{
  "arch": "crnn",
  "model": "self-supervised audio encoder (BEST-RQ)",
  "dataset": "acted Russian speech (Dusha)",
  "train_examples": 26041,
  "n_mels": 40,
  "hop_length": 160,
  "input": "log_mel",
  "win_length": 512,
  "codebook_size": 256,
  "mask_prob": 0.08,
  "norm": "batchnorm",
  "hidden_act": "relu",
  "channel_attention": "se",
  "depths": [1, 1, 1, 1],
  "kernel_size": 3,
  "stem": "single",
  "widths": [128, 160, 192, 240],
  "rnn_width": 256,
  "rnn": "lstm",
  "bidirectional": false,
  "rnn_residual": false,
  "rnn_layers": 5,
  "optimizer": "muon",
  "muon_scale": "match_rms_adamw",
  "learning_rate": 0.0019,
  "momentum": 0.95,
  "nesterov": false,
  "orthogonalizer": "polar_express",
  "adamw_lr_other_params": 0.0021,
  "gradient_centralization": true,
  "magnitude_pruning": 0.5,
  "max_steps": 2300,
  "batch_size": 64,
  "epochs": 5.7,
  "lr_schedule": "cosine",
  "final_lr_fraction": 0.05,
  "warmup_steps": 460,
  "weight_decay": 0.2,
  "adamw_weight_decay_other_params": 0.05
}
Rows from block 3, named by matrix and row number. Each number is 500 + 40 x the weight over the matrix's rms, rounded and kept within 0 to 999. All counts start at 0. Numbers have three digits each.
# conv: width-3 conv (model.blocks.3.conv.weight, 240x192x3), inputs 132-153, a 3 kernel for each
conv.46:500549500500500500500607627500572500500540532500470500500455500436556458400450500604563500500456449500548449429500552500500504500497500521524500557418498568500464500533557500500582384499484500500504
conv.47:500500500432560474520469500487544474497500520496500523483537500467446541500500500500407509500451518500464500500500500500500456500500500459500498538500529500499500500422500478500453500469500523530548
conv.48:576500561500518480447500500500500480420490472500500466500500500546483531479450500489433502495434500500500604556500500500500532572511547500500500500448574635569666537471571500508500500398500500495500
conv.49:468439500500505500427554500453500500411518500500500500463500586548553457500500500500500522500511500562570500500512513500500569500547609500500500500517417500500500478500441500500439500574500500500386
conv.50:500468500500500500500500456500500500500527462500500500500500480501493500500566500478500500500521500507500500445442500500433449500471500500500438463468451500500617500493535500500590566500500549446483
conv.51:514500500500500449537594500500525500500494500607500520576500410614500420500500500557533434500479447446581455500510500500469435500457420500500500500591500500500389448541582500611500500542430464500487
conv.52:422500500500500552458500530500450446558500461500570500425505500559500585511500393500434500465500448500453401500379405522552500500491527450465500500476500500550407483500500500545500477500373449500551
conv.53:453500514500552583500500500464473500500410500500500500500440500500462485500449500525500469500556475500500500551500594500500500587500500500472500500500500500550524500500500574500500500500584378478553
conv.54:500545528433458537492597500560500479500500500431500500500539522500482422497500521494513500500450500537500500524500500457500528500500500500500464562577500553455500500491500522490500597585486438521461
conv.55:500500566576500500500433459500472500500500500500500559536500530500500500573500500455500443442500500532465606500500500476500476474500536446500410536517500539470500500500666500500378460500500500542470
conv.56:500500500500457500449539459537464500500500532522454536469471500618574500500500399500470500500568484500428534445575579500500500571567422557480500500487387500500464432436500500440541558499500500500500
conv.57:500500500567500443605500441500500573500378391500422500416500442500500403500500463561500500500500500500500436500500534500500500502433577500543531500500464500500369465500480500500454441500603419436500
conv.58:528500601444508500500571418550458455543500500558500500536491385500500500525489454553500500500510500454500500442483500500531500447457571500500592510500465398500500500500406500500407540487428493500410
conv.59:568574568500552500526500500490500492500500500500477422500583500459403500421464500509540532500425483481533500500539500500436421374500500500410553500529500623566500500551500500539448500502417549500500
conv.60:542536484490500554569500500500452500500500500535500500386527502465500500515432516500500500463536469485454560500500546438500500545452590540500473458500500526520500500485429480500404500481500439500425
conv.61:513459523500500500500416500442500500500458500500546524565500500568500478500500500557500500400500473500500576498500460521552500500507500609500577590500590522500500500456500500500500500500598500510500
conv.62:500500558500500451500500500462478500498366437500500500500468487419500577574460500582500500513640412500500571500429500442534449513500500500507546500482415495493447500527500500492500593462552572500457
conv.63:583500500536500500565602434500460614438536500500500438500478449500487594446422527500500625508500500477538500512500500466459494593500476444496581500560410500500421472558500500500500500455414500500500
conv.64:404569526500500538418444500477466582427500547500500500501500458500476536500431483345570614500456514500500500500500500500500566500500485500565565495546435500500500409500484436500398449500550500500500
conv.65:500500479500500500469464500433436500486500454500471500500500489569500391500416500500500519537500500500439500570500500598558473506454488551418500530500460500456500500500382468568585500500598462500435
conv.66:544535500500535474594522500483500500500500462500500500500421487500504500475500454500555572500492516459500491500458507500500500563500500566500466500450445500500610500449422500476500517500525500500500
conv.67:500500500500500500486500500583485509387461492500500530500500500574442500500475500500509482500500500500500433432532562531439500453500500531538459500477441500433500453528601497389441500500500500458532
conv.68:500500500500439500500470500500500500500500500438500500485471451500575500331518500540521538469415500500540525500500500500500448500526512500500548500500560500446549519500629500462539534500550500524500
conv.69:500500478447454515499500445526500500500505500547454500500461500555403500428500531541500542500442588440500500500430500500500453573500500500533500419500545500429445500500416500500514500451529446523500
conv.70:500500500523463500500458429461500446567500416499514399420500457500497379500460500500500500500471500500500424500551443469585500577500542471500376500500500500500519500541596500421520500502349500500500
conv.71:500462511476495500489500500500500444500478500500500544500500500500500471560500505430432486500501500471516419456500500500500521500500646500500524500500421442451500500500572500584569500500500461500500
conv.72:483500453530500471500555500500500500470500385494500500500500511500500500528500500449500500500500468500500526500500500451437590500500539500500500500500449526492500450578500509586534549500521500500500
conv.73:500415500423500444500637595500500500449475492500475404500449416431500467500457519536552500586534459500500500500444500514466500508555579500500500556418447525542500500500501518422531443578569488500500
conv.74:500429594464566500522500410526522500415565500500500650497566500527500500500500423494465543500500447500521460500567524500500500452471476500500397500500432500500612565472482500500529524500500429547471
conv.75:500500500500500560500503500565500446517500500497500419438507500561586537500500609448511500500463549503490557500554564433500500466500550500500551500455458500503390500458500544500449468500455423500612
conv.76:500500545455500500500500500423500479500475459474500500539459527396535428424500500500559500445500454461524440462441527448514500500500464421500500424485551575500416500500528459500447422500558500500500
conv.77:473572500500500501500476500500441593462500511500500538465537509500500575500539500481628525411576500500522500500500560500410456500419463500500483500428500500500500545605565563500502424394500556500458
conv.78:500593528566548415497548500444500415439550443441456469548491456518500500495485500459500401500500433534458492544447500502500500500551500500500505500546500572500564500500486500539400500500400500500594
conv.79:500500503558500539520456500500502500406511500500500454500424566505500474538553500500500570553500500500500500592411440500434500553441490470500466530460582500500500500472535500500567500561500500500574
conv.80:500507429568500543460534486500483612484521542437528500500500476540500500500500419500500500443509501500500599500543500554500500447563592500500559457615500500500539404467643450537500500555568500500500
conv.81:530430500537468636500469380435500500500438538564446447466500453567500587436500430481500480573500493559537612529500598500500500500440434500500343500518500500500500500500556500500500500596500500500553
conv.82:500500648500545500500500500587506551441500500430543500500487500500500587446500414482524554531500481500500500500424451500468404508555500575500530500500500500500427500500500500539435500489460500500529
conv.83:465445500500543500500500500484500423491480500500432500500504468484546460500478500500467571471432500568537434411517500500468500536500500536473500500500448500564500500500409500500500500497539460500500
conv.84:531547413500500500508500500500461500500428520500500500519500500465500500473500500500500500453572636500500500500500500424477500421574561443500540406533566409453582486471500567447439529500500500500400
conv.85:500500574500542513573561569500500401492500500500578529500500607575469437500500500500500500570500500500517500500527500476500500583500500537507500547500436500416419561488444500585439500560550436500637
conv.86:442478500500489568437500469445500551500469525500453500500456452500500500500500481500500554500500528436485443500500500450417500473500459500463462546540443500500531500425443454500500467425500545500500
conv.87:500469549500454500436392446500500500500500505553500500432446539574473456500500500559500500500489500542500532568526500435415500500500574500500500500500415487500500479500500499500500500434500500500620
conv.88:500551436531505595478445500500519500551551496481500500406499500500500525500500497500500438500500500550436610500500525535500500453500561483500481585399500500500500527500500441500479500500500500500539
conv.89:519500500498567500500471471500500471483500595582435435580431500543478500465500439500557560500518525386500500602500494478453430500500636471500500414551457500555438558500500449599445551500473500500500
conv.90:500552533444571500500500500500500500546467468458500421500500500572531505500539500556492468500500568591500426500523417529500442500500500516572519466500500491500500437475500500500471500500534468557431
conv.91:500500558459603562401500445450556555500500508461500464446473506500500500403500500500515498522484439546549500500403414535500500500500568559465452441500525564480500500500564500500426454570500550500500
conv.92:500500458500500458473527500500500407500500500447472452533572500500479500578549500500500500500563500442500500500565500520478481500500500433500500500500500500574444429500533450500500500500500500463541
conv.93:545480500500513415561500500459500567500500500500460500568454500500500510496500584430500559481524500500527500500500608539488606580500500469500500500500407500500500440500391500500500537500500569416454
conv.94:496500500394438515425500505500500445500476500500448509500500500428530477431500502395497500485500500500500500469558500593500500577500547500500517500500551500500435500500401500436500540489500614500537
conv.95:500500432500500500500568525480504419476579453450500500500438554503500500500423500500508500492500500452500500500500500500504500480415516420500500516540404481559576500543500424506564460500546500500500
conv.96:500500481500500500500551474430561500500533487578549500500578500500500550518452622527500500511500551459500500545500500500533500500566500500544489573558500500557512431546500513500500500434500513500407
conv.97:500483480514504571500500500423500609500500500480500500500500500500500500500500500500481500586473465571543500479549442528500423475451464500437500535500396562500566465500500559500500500500415454500500
conv.98:460500500453500500596500461442500561500500388500507461500500444476500500500439444536365605500500403528484520500554500523487541411500500544500624496500500475476500500500415500500485500562615500500543
conv.99:500500500500500500550500491500416532500500518475597500500500500538543500429500453500568553500444484467500414500500552500441374435500446500478444500466500500502577578500601538500500500500351500500448
conv.100:500500535500529538482500500500453500445505435500500385412500500453500500495500500500500467504500500500528500462459500500535500469558554511500600587477563515500466500481423501500500500500494500500457
conv.101:546518414561500500539572500543532500500571447500588572534500474443534399500484500508500500500500513500500363499462529500500404500551443479500424467534500546440434500512500500500415535472479500569432
conv.102:442500500500500582546488500422500516500573472500500530553542500534500500500500565556500438422535500517547444502524500568500433500590500604465552500472500453527488522500450500412504500465500558403500
conv.103:481500500477570500500462458445406500500475426500500438500500455500569561500500500451557520504462466532472500500466500500549595500502473500500500500500500500500500555467500500500533607515500500454461
conv.104:500534500500500500518500500443500500500442500500490500536500500500469522500500451500500624500500426601500500500500500500648440500500552500542500500455464500424500482447500500500500488506587500507500
conv.105:412480500559446462498500500500500432500500427500500452500500500500595516500488500500500467500500528500500500467500500500486500500500555499568528500500500500515433500500500500553500500560500476565587
conv.106:523500500500515505500500484527385440591500438500500548519555595440500518500550500500444500468585543469500500500500547548470428448500438500469409500500500500554500507451500513500500500500413514500477
conv.107:500478500500500468454508522500500500500512500500458500500509458452530500500422450531500550448500500505573554500500412500500500433500500500437500429536500438470500474500620500478500434547500500429491
conv.108:500500500500500586459459500449475500558444430482528621487500541500500505508439511546455411500500500500500500500500500500500500500484433514446500453500500500500500500531468499466426417456500444434545
conv.109:500500437544500500581606590500557453541500458500538500575429443500591478538500441500500545468500500430548539500448552500500500443500500558542500500573460500500565528500500500500424526487500531500500
conv.110:557500500500500419500500504500500418500500500500446515585500500569500500477500500500500654500500500423500402507500515500500421491500500500432500500585500496548551579589548447580577500549500500500424
conv.111:500455500500517500500547500500500534500441500500547503500500456500500474462500500434404398500500449406505486500500643461500569500521500500502500500465500500542466500498500395461428500608500500512461
conv.112:500500411500500500534579523477500500466469475544500500500500591542500426500518500414557500574500478500500445500453398445500476500538503500500500500554500555491457500477502447500560500500424468500463
conv.113:500500513459500580541500500529559500500500500500500443525500500474520563500500440500500710532567537500545500413500500544500471500555500490500500457500500500500601500555440500452439500500415421541451
conv.114:500548585488559500533500456431473500500559500517500591562500500473511500500452500500487500438500500500564493487605622500500500540500500500429547468532500500413500500431500573504468500500469500569578
conv.115:500500500500467425500453500532500424500500500500387500500495500500495474556613561500467500466424500591560507500500529500500453500500500500500473440500500500467500500423500500500500500500500500490500
conv.116:500500500500500565526500516500500504423500500500583454500500500500500500500500534465474500500500500455471538500594453504452500500456556500500419500500425529500500500515500500500500500500598477556528
conv.117:500500563500500500492445380530500473500500560461500554500512572549539437539471469481429532472440500557560500500441500500500539500439448552598446500500443500459427500450500453455500500500479543500536
conv.118:500428500549500598500509500488500500442429500500500500500500500500500547500500554500500500500500552500436442500500500500470500521525500500500453500457500596500500500431387500463500500500574479500423
conv.119:500482576503500540436417582608500500447500500500500457500539500500402500500405500500487529500500500500542500549500500466551500501655411507500500534500460500500500500370500500519500500500500500500478
conv.120:500500500506457487515490500500424500515493561545500476500500500500442500500477465453501606500500500430500500500554534500500500500500500500478500431500500500545500476500500373432500500405500482500500
conv.121:558500497500546593434550576507500554500500472500554470579460500500500591500468443536500582466442448566526420500543614500448500500570500500492500552569445526544500500500500500529478567428563463500423
conv.122:405500500500500500417500555494500555500445500500500513500467482528535503433500477500500500464561500500460493500539416539458500500500500603500618472500577500527500578580500500500472500571541500551500
conv.123:510500500500500500503500433472462470454472424500500500500513533564407500500467500500500430487500500471500500469496500500500500541448500500500500459500429500584500391459500500489488500460500500526500
conv.124:472543470500375425576430500451500500530495500500500500500450469551500500500453420582500443500500500500448500522525500500500500515500500558500500536500442500517547544500500424500475500500492500500474
conv.125:500439531500500500500460500500526500500500500500535500500500444530500474500500397531489500500475452500596500500500531536553583500500541510500415471499500500545637565495582500531513509425639497500537
conv.126:500553500500500470500500473426500500495500500571627500482500437433500432443533554500501500429500589460500530500536467500500535553500475500500425500500458500500478500566500500565632500500500500500500
conv.127:500500621500475500564500535500452500489500471506437500466405500500503409500458500500597577500500437543500500500543500500471586567500554535500448627500505500534500570525548500443500500500478451453433
conv.128:500500493500500500438500622427500500546508500500489437500500480500500449500500548500431500500500500554450500438491500500500500526448500414494500500500500500500500491500500505568585500479524500500491
conv.129:557416500487500400566500500500502500530502505500500500422529520500500500410500500473470517500500500433500500561420500511457500459569500480577500500510500500500500604500468500500500500500553500500571
conv.130:500500500508488416555500544500406500449500488500500500535426430466500500507500450410395500465500500553500500551500563544490492511500500594525427537500404457500445500530574500589535521528550456500463
conv.131:500500500500592500564500413445543500601500537500551500500381500500500500388500500500500538500500500524404548506486500500500523500550538568507411486439500407561561536510500441460500500446500554488561
conv.132:500500500503474454500493483581500500500500500500533500500500577500500500500545470466500396500543500500500500500500398488497500500500526578500500500500500421469500601552512500435500500500455500500545
conv.133:500556576500450464500500475515500500449502500500500498559457486447500536500457500390529453590500500500443500556597541475409577500500546549500500514457431500500500466500459576545500500500504530500500
conv.134:500500500500500464577589500500537404526500453500500446500482401500500500549494468456500500539500500500500448597617500537470507548500500462474395532500458523544500401500588541500500500500520500500500
conv.135:427566541472500500467500472500479500412526500464500496500500500500499459437554500500462543500500481500516500471582543474450518410460523440500434449500564500500587500500500557565561497500451518523494
conv.136:568500500539500500481500500500454500457500500430519500500542500500566500500475590500458500500513500535464429444500500500592500500500500500506500552500448500467500479500432500538554500500466500585535
conv.137:448525464500481564531526451500500410500500539500500500570500565500500500500526500542500500500500500500493519500450500580500500500526500500499500368500500500500500500500443540422566530500459500459544
conv.138:500413500611420432436556500500475432500500500538526550500500586574500500480538577500500500500501500469500500500500500445430500489458500500500437500450472578540500500503500539500500500500477522500500
conv.139:500453400500500501500433349410426392500513459570500500500500460504500500500436475500470447507500388472557548462500500500500500483573463585593579458470484500537479556525500466500500500485500417569546
conv.140:530467601391477570500407457545576519491473452500451500519500556551500416546500557500478464500500414500500486566500500459500545500500538489555596500500587571476500592500500481500549500436574470564500
conv.141:500545521532433421518500500467500539510500500500470459525500542500474487500455431523498500500399448500484473500536448554468419520436500560500500553595443435500500390500500541500582528632566500500525
conv.142:506533520500554500500574529500500500500561411473500475549522500478500500373500526590500575500576500531570500571439500527478456481501483465500474500537513500543500500500504431559611500592607439500476
conv.143:516465500504560500500500586480595541500565500500577454564500500522500500500508455467500542500550500500500465500500548500435596500500500577455500579521500500584399500500500500543500500500500500500509
conv.144:504532500500500500464451447500500571500500500500439500500500500500500566446500500538500500545500500454395500460521500473536532564540500515500500460535516471529500500500500503405500435500500488508471
conv.145:438500584500570475457446500500500466500500500500438533500552589500567500583521500453440500500500500500520377538531467500472536511500500500569455500460500500500577486509550559500427442500500500500536
conv.146:533500544500500566479500441500558500515500500500500516500425500500500500462500461500491532500500500540466488500520500500440450500554610421436500500406518500500456435431500451500422500500500500500534
conv.147:552500500500500433500589592500500500548470500469473534551500500554500476500500500500567530462396500500500500478411584549484500500493500527500380552500600500461500500471411449555536510500590472500530
conv.148:500513500416505461500449500418500500500500500573500500500500419500476500500552500500500500408500500500479500500500500438551500500500500500500500500566589500500438500500500451600600500445581502444500
conv.149:546471500500500500420500500500453500515500500427574526500500500500500500500424500500500500500414500544467500500500448500496500500500520555430500537500500446500500573454580402500500500500500500549500
conv.150:500482510535500500500500566500538556451419500500500500500537500500500471491476455469477500500465500551544500429500500454442527459529511500446558432516500500500500500500446500500622500564621469556500
conv.151:500500500500446561500500500500465510500438500536529500439460500605500500500500563509589500461500500557500500500500500500546500500548500424484519500438618486429427500547500500500500500500500500389500
conv.152:524500464500612486500445558467593500500516500421500469467443500420500462432500562500461500526458574500469551500500500549500500528530500500500590500514500500500500500465438571547500457475500500450456
conv.153:578500570543460500438429500500500455500511406475526393554500500500464613500500526500500500500500519500500500447500529467469500500529562500478500474534500500451577500442370538500500500500500500500571
conv.154:548500500500500480488500500546500500455500500445468584474548500500500423563500500476500500541500500500500500469537440568544554500500500559580431500500500500500518541528500500482451446500500500577477
conv.155:444534500500554513500500589500489500500500500500500424500599500500500584500466500500500589530500542500432500500509468500500500500500596542500552455576500500500515472478500500511500485500528488500495
conv.156:448434500523456585500494399553500500497509500500467612500542500500500500500472432500500500500500500500412500500500519500500442480453470500536558497500551500486500544567500531500500547500500480559438
conv.157:500500500467500478500528541475533500500500500500542500500500540416500500500500500476500500549504500432500500573621465500500533426588380500500500535500500442542594500500574500500477466460525500500536
conv.158:500463500500557590540425500596438500504500500530500512500562446500500560536465500500442613500500560500457547500603500500451549465500654500500594500500468527500500439500500500500579500500408500500623
conv.159:416530500500420447430413402500500395500489500533500500452500527470500500454525553500500500500468529500422500451500500500522500500435419493500459530500439500500451536602500455500500480500500500474500
conv.160:500601418541500500500500460500500537500500458517500553482500500500500565500541500426500500500456500557500500500500592484496476500564444462472572483500500500517537518603461595499561500435453461464453
conv.161:451500500500500449580500500500500557500500500464500440500540500517500450500500500500500592500534500559463503484500581500463540500500460451554500535500409500447500500552500541473500435515412500500477
conv.162:500486500524500500500412500500500500500459500500514500602476500451542586558500500500500500500500468500532500453500575500500561500500477500500500500460541541504471472584440500457462503500556472500500
conv.163:463517500500500500491557419575561500572500519500500470508632500500501500500459453466500500500500505500500500500526449500500437500418485526500475622500550545500475500500500500473461500500559379500500
conv.164:500429500500461500500572576500553500470500500536446513500429500439460461500500458445432408500500537457500422500553500500436449500461572561500500470500500500470500500479500500500569500500567535500500
conv.165:469488445532500415500446518469500417564500500500506500559500384500557500500449500443500500541500543500500500465478515455465500500534563500500576534500500562481395468514470500585500500477500501540518
conv.166:482500500500500381463500516500534500500500555500460500539500504500569456500482500421500500500500530500500500500500500509500470463549524536535492545582584501500558500520500500500501500521615500500477
conv.167:517512500565500607500500583500500500500464542500500500469441500461550500500500584500590500500531509478500455500500500500500500500500500500500550500500553555500444500500591538409445537500500500467583
conv.168:556515500500434500500500425535441500500576500500564500500500526564574557500500494520500500495500500500500500500463500471445500500467516459500619530475500500537432524500500498597532500475422500500500
conv.169:521420500565500443488526500451500498412500500500480500586492500461500500500500500450500556500427500399405500500426500500500417598525559561500463500460500604500556520500571500500500500500500500500500
conv.170:500500514500521500451606500539500500542500614500479440458500542495500575500515532500500500500500600481500578500500500500500421533500584476397557500500560520428595489500599500468455431525500456500542
conv.171:567500601479451500533500500500436557508491415496532500500500483500445500500500500459500419500500558500443462395500500500586592500500417554500464500549588501500593563426500438500615500423557560583360
conv.172:533469500479500500560500500534610500458500506500500462468500500500500500500500445389500500500500513452500548450500605500560500554500391500546550572463500500513500500500546430500434500573464548561510
conv.173:500439500474555500518500445459500500500500500446500572460441500579500469582500434546572500533500545500463481500500500500500472500580500500500500500500434493453500500570500500500500500509422500500563
conv.174:500500424500500500500500500433443500500500528534500500500472500532488399500550583500511433500500500500505500500500500500500489500466445500396426500466500540576519464500589500506500541541457464500605
conv.175:500451500497500500500500500500459500500500523531500500500500556500500445500448385560477544511500500587466500500500500528451500500515557439454536500449477557500467500433500566500502500405500500522465
conv.176:500530583468500500520500466500500540500500500500500500604500500555532535500563526500500500500500451525500622500561477500500553458500452538491500440500500403492500500563500498500545466604443460500563
conv.177:491455500541523407427538500500448500544379500447500500439476500589500500500500561500387488474500487601500525500429500436500500461557500465500500426500500500585623477532500500514535420564500466500500
conv.178:581533520500469500500556564500500524500500535500500500474573448553500449612608565500500536500500500500576500500500500467500500539500500511499500462600397500528491500551418419500532500409500500500377
conv.179:450561500500567512500500454457586500500500500500533434500440597471558500426537500543500500500525476500549622500500500500500500500527452482527500474401453472552455522529500461500500527500613500476500
conv.180:488500500500440599459466542597414563491420570557538500500421500463500405500500422434438500436500500536456500500465500523566465500543425405500466500500461500507500500560500500454526500460577488500506
conv.181:571506500500512500500519383457403586469500500532500515500419519522500419500500477529537467500456547484484462500500500500500500500587459500484402510500386511500469500500433500545504500624500449500413
conv.182:500500390500500500479485500500500484379500500512500500547500436500392480575463500500442500500500500500517491500436506510544506500500574544589426443530481561486500500465536500500449500500500527460435
conv.183:565500494461500521416602524500419518500500486500472459532470484492526401446537500500500497500469472445532500500500500500500452500487491500500500500500564543480516500500527500500500566465570500581427
conv.184:536452451463446443472500500500544452534429507500500500500453500500500500542500500404500500574500500433500493450500500500548500500466552478572513563500516500500600500500500570500461446412500432500400
conv.185:500481460500500452437417479500454598559500429500500500500464408500485561500500462500500500446500500500500500410500532500500548536500500554567606534500512500484500500500512526500403500545500500500500
conv.186:427500500500500500524454470567500414500545500526500500566502500500515566495500500500458500433550522626418500500436500500438500500500500558459419500500482486500500500500500408572500534425640500500500
conv.187:536500500500528433554420500524503500514504523521516500500517542500561606455500691544536500524500500500500500500500460500500431500500532529500500500500500496500499500518416524470532500500424500500478
conv.188:500443459565540500544476500583500500466500500500471414560500500450500546453467571500414500498496558500487500614533500500544493500500500576500483541558500500500500486506580472410449500500534534500564
conv.189:500500467466500500514500571443520503500597500500500500500500516544500478491459500533500544500500500566502526500500619438500498500539538500500500574478500443500500529500441453465465531500500500500550
conv.190:518538500593500476500522686535516500490463500500450500584500552500500480440432544529500421563500465500447430544500452544457472500500456500500500500500475551500496500543588500500500487559600576500461
conv.191:500559500496500500528519547500474511555500500449500500567539540500511505500518452489500523500500464550500479500510500548500500517500500461484523529486452576500498466440491500500500500500500449500478
conv.192:469452467500591500500521559460550500500518500567500500500396500567603500428466500500500542584500500500500505449500487520522500500573610436537379488466489487442369440500563500448500500566500500500500
conv.193:525460500547482499518462556500450417530500444500441470503467432492487425527500500436521470471500484500438500598500458500500500500500436500500500500500500500458500500513500651594500575500500485597500
conv.194:500500545538473500500542500500500500371500571530500549500500500432500573579470403424457465500500590493500465567500500543476548488500500454479526500488500536500546500500530500500500500500500473449500
conv.195:479500504467518500497468500500552476464500549500557553500500436446395516500500518426432663435562557476456500540500572500500500529410500486429500549498500471500479533376553536535595476500587589500500
conv.196:500500393500500523538490500500500473500500500473433500444419500573500505500500505448551596500500551588500404567468500441423454500450553500500500500500500577548500514500422500489500500500429597500548
conv.197:448500500515500500500500500500523500476500440441469500500459469572626527500496415500490599485500508546548500500527410413567500500500500500590500500500500541516500500500356500592500458592500518409541
conv.198:534556466500500416500576590573558500527523500500547465445500559509500500500500500522622500500500542500500500551565528528500500493439487458500500421500541525500500498500506500533592500500500607500500
conv.199:529500500528439477500453500500583519550428440466557500487500500560500500397500500500434500500500500500558453550500493500529500500500500451500543500480500556500490488500500481475525500500500453500529
conv.200:500474539500515441500500500596564500500500441597453453500500437547500589500500500500419500446483500500500428522452500439475410524500500500500466500500500500553442500554372552576431605562386500500391
conv.201:500469500449500500449500563577509461500455500535500500510500548500500500548501410473500454409500436586498500500544547500548504480500500500500514472500463513500500520500500500559572500545500537425500
conv.202:500493439588500500500500456500588356530500444442487468500500500462500429428500500499500500500500500500451464500455500500500500500500566521500500500573500500500500563523481500500500562500568500515532
conv.203:537500491457574500449500580500643500561500500462500536500548582500500500461515543500500473500447559563403500439500500466524435500500500539500470482452500535500500500479500500458512500469423500535480
conv.204:472500500489500481434531500500500540500459500500462547415569478554500468500500500500500477474500558498477447433546572540500500487532594500500602494500452500500500500500441530500500500500366469463436
conv.205:514478452500540506500500562471431500500589425429571524500511500500500549485500642485550417383447500555555647427512500500454509553428500542500487446460500404478500500500500500514415500566598500500531
conv.206:488535500500500463520500387500500463500457511500500450500514493530500500500500500500531457674436507500500582602626560500506500600487551500500377500471500480442500500432447500500500428500523500500500
conv.207:552539428500607553500500576500471440411500464449500440536425500500509449500500500506584462500500473500502489500500500500500500500500465500602500558500563500500500500500449500500500500500500500500500
conv.208:500500424441474489500500545590475414500514547500474468465500500546500547500570570500545537500500532500517429399479591500505434500500500564524500500500500500500404500436420590453500500500466500500463
conv.209:500500441500500500496500436522446500481500500493548500500586601500557565523500513588421458500547500500500500500522535500500500500500500467494532500582459523525565494464500500500500500500500500500500
conv.210:500500462527500542500421500568500570500500500500525584574500450528500500463562500500524500466500500592465439500536500500500485502500640417605578500504500500480500500446500500500500500500591500500510
conv.211:450536530500500521445500500500500472500500500576513449426578597472485584518500500407500500500500500548597446500546500500520562500500532436500600424568500500393500554500387487500636500470525594500441
conv.212:575536500457546500484385455500531500555500485500500449500463449500500373385500388500532500500500475500592585500500402590500495540531557540444500500489500434530500500562537586500615433500500499438500
conv.213:450442500452500564578500500522500500408507547448500500553530571500500497431500402417500444427494500572530534551500500458556500546500500500500553500500500553660500559500500500500423533500500533500500
conv.214:545547500500573500500500500466555611500439590500576563500500500500532554500500472426500520500500503500500542510475500500500549500500433500524399500568462500498578500500500500428483562500551500500500
conv.215:528535566500500500500462500500562502536454500527500500505540470543500544453500648544500425536500500500506500500500570519500500551500500500448516492500500416551500587550500519606500500482500500482542
conv.216:548504500500471471500428500522500577500530500466500531500500500500500536454500501468500526500500487428500458500560458500541479500545528500500500500500434500447506500443500500500429500474500500531436
conv.217:449424500486536515500500500500471500522500500550500500500523417508539500483500421500500623523443500500500452500500567427500415500500527476384500500500553500467500500462500544500435500500500577433500
conv.218:500459500500579499427464402444500500486500452426500500500469500500500447554500500517505501551500454500500500500500587500537569391500583500500500530500526471599500447500535500454467451500610528500537
conv.219:500569500585470500453549478500500439500550500500527500418512562537422477415500500520500521500466500468500587598463471500483533535538500597500500448486572496500588500550559566500391500500500547500424
conv.220:468500541500480505518520453459492500478500543500462500573594500500408500500500555504451411518537500454432540500418500560500500500500484500500453500500500500500500500500446457453403500521500566488449
conv.221:567580500500582598549500500555500500418500500544556556500530434500500556500500399500463450500500500500500500520500500500499480500575568541480500583500425500616500500500500500431593500437500500500518
conv.222:461550500500471442500500497500500500458500500500500533475522564492500561500569605500457500436500528500461593522500500500444436500500591500500500443500544554558541510553554500551500500552500500457452
conv.223:500451500541500654431500482436500500500500500500461621555570574500500500449460500469541500500460569500454500500523555500505477500500547500500500500421394557479500500500463500500543500412509500500443
conv.224:500500544574500500500500545500500500545560500460464500430574500500411506611456579500444500500500500487500500500500500500500459471526500500500559539525455500500506517500542476500417533500506500571608
conv.225:471500475435500467524549537450500574500592500468505500500448500500456483529564500556500473500596500527570500500536500500500500537500500500500500500445500407548455559485527500500508500500500470500525
conv.226:500500500500517502500453444500500500500434529500500500500457500500429541607405500500500500452500500532553578500500500500506500495500572507518500500500500556560467500500409500529619500500571466500500
conv.227:500448549561471500479500515500500416553500481525500528500500544500537473500500446500505573485500500576500500500500551500477500491470569432569614500575500500500500500461500569456500500500500466500528
conv.228:500500556500431451500500454484500500500500500525500602467500456469500593500516456502530500500452500534542500500500466566500500500512500500502446500528500463583605500584564500529439500500500500459627
conv.229:438560500500500495500527615500586517500477447500500431500419614500500561500448500529548500440500500547547500500500500537534380500481495474500500500458440487537540499500428587500500500526601474500500
conv.230:443522473500444500500500437500500427438497500500404448500500460500545500454469453500500500500500500500542602500500554536437561500551376460521448503500481500523474582500471442500500500500500514500588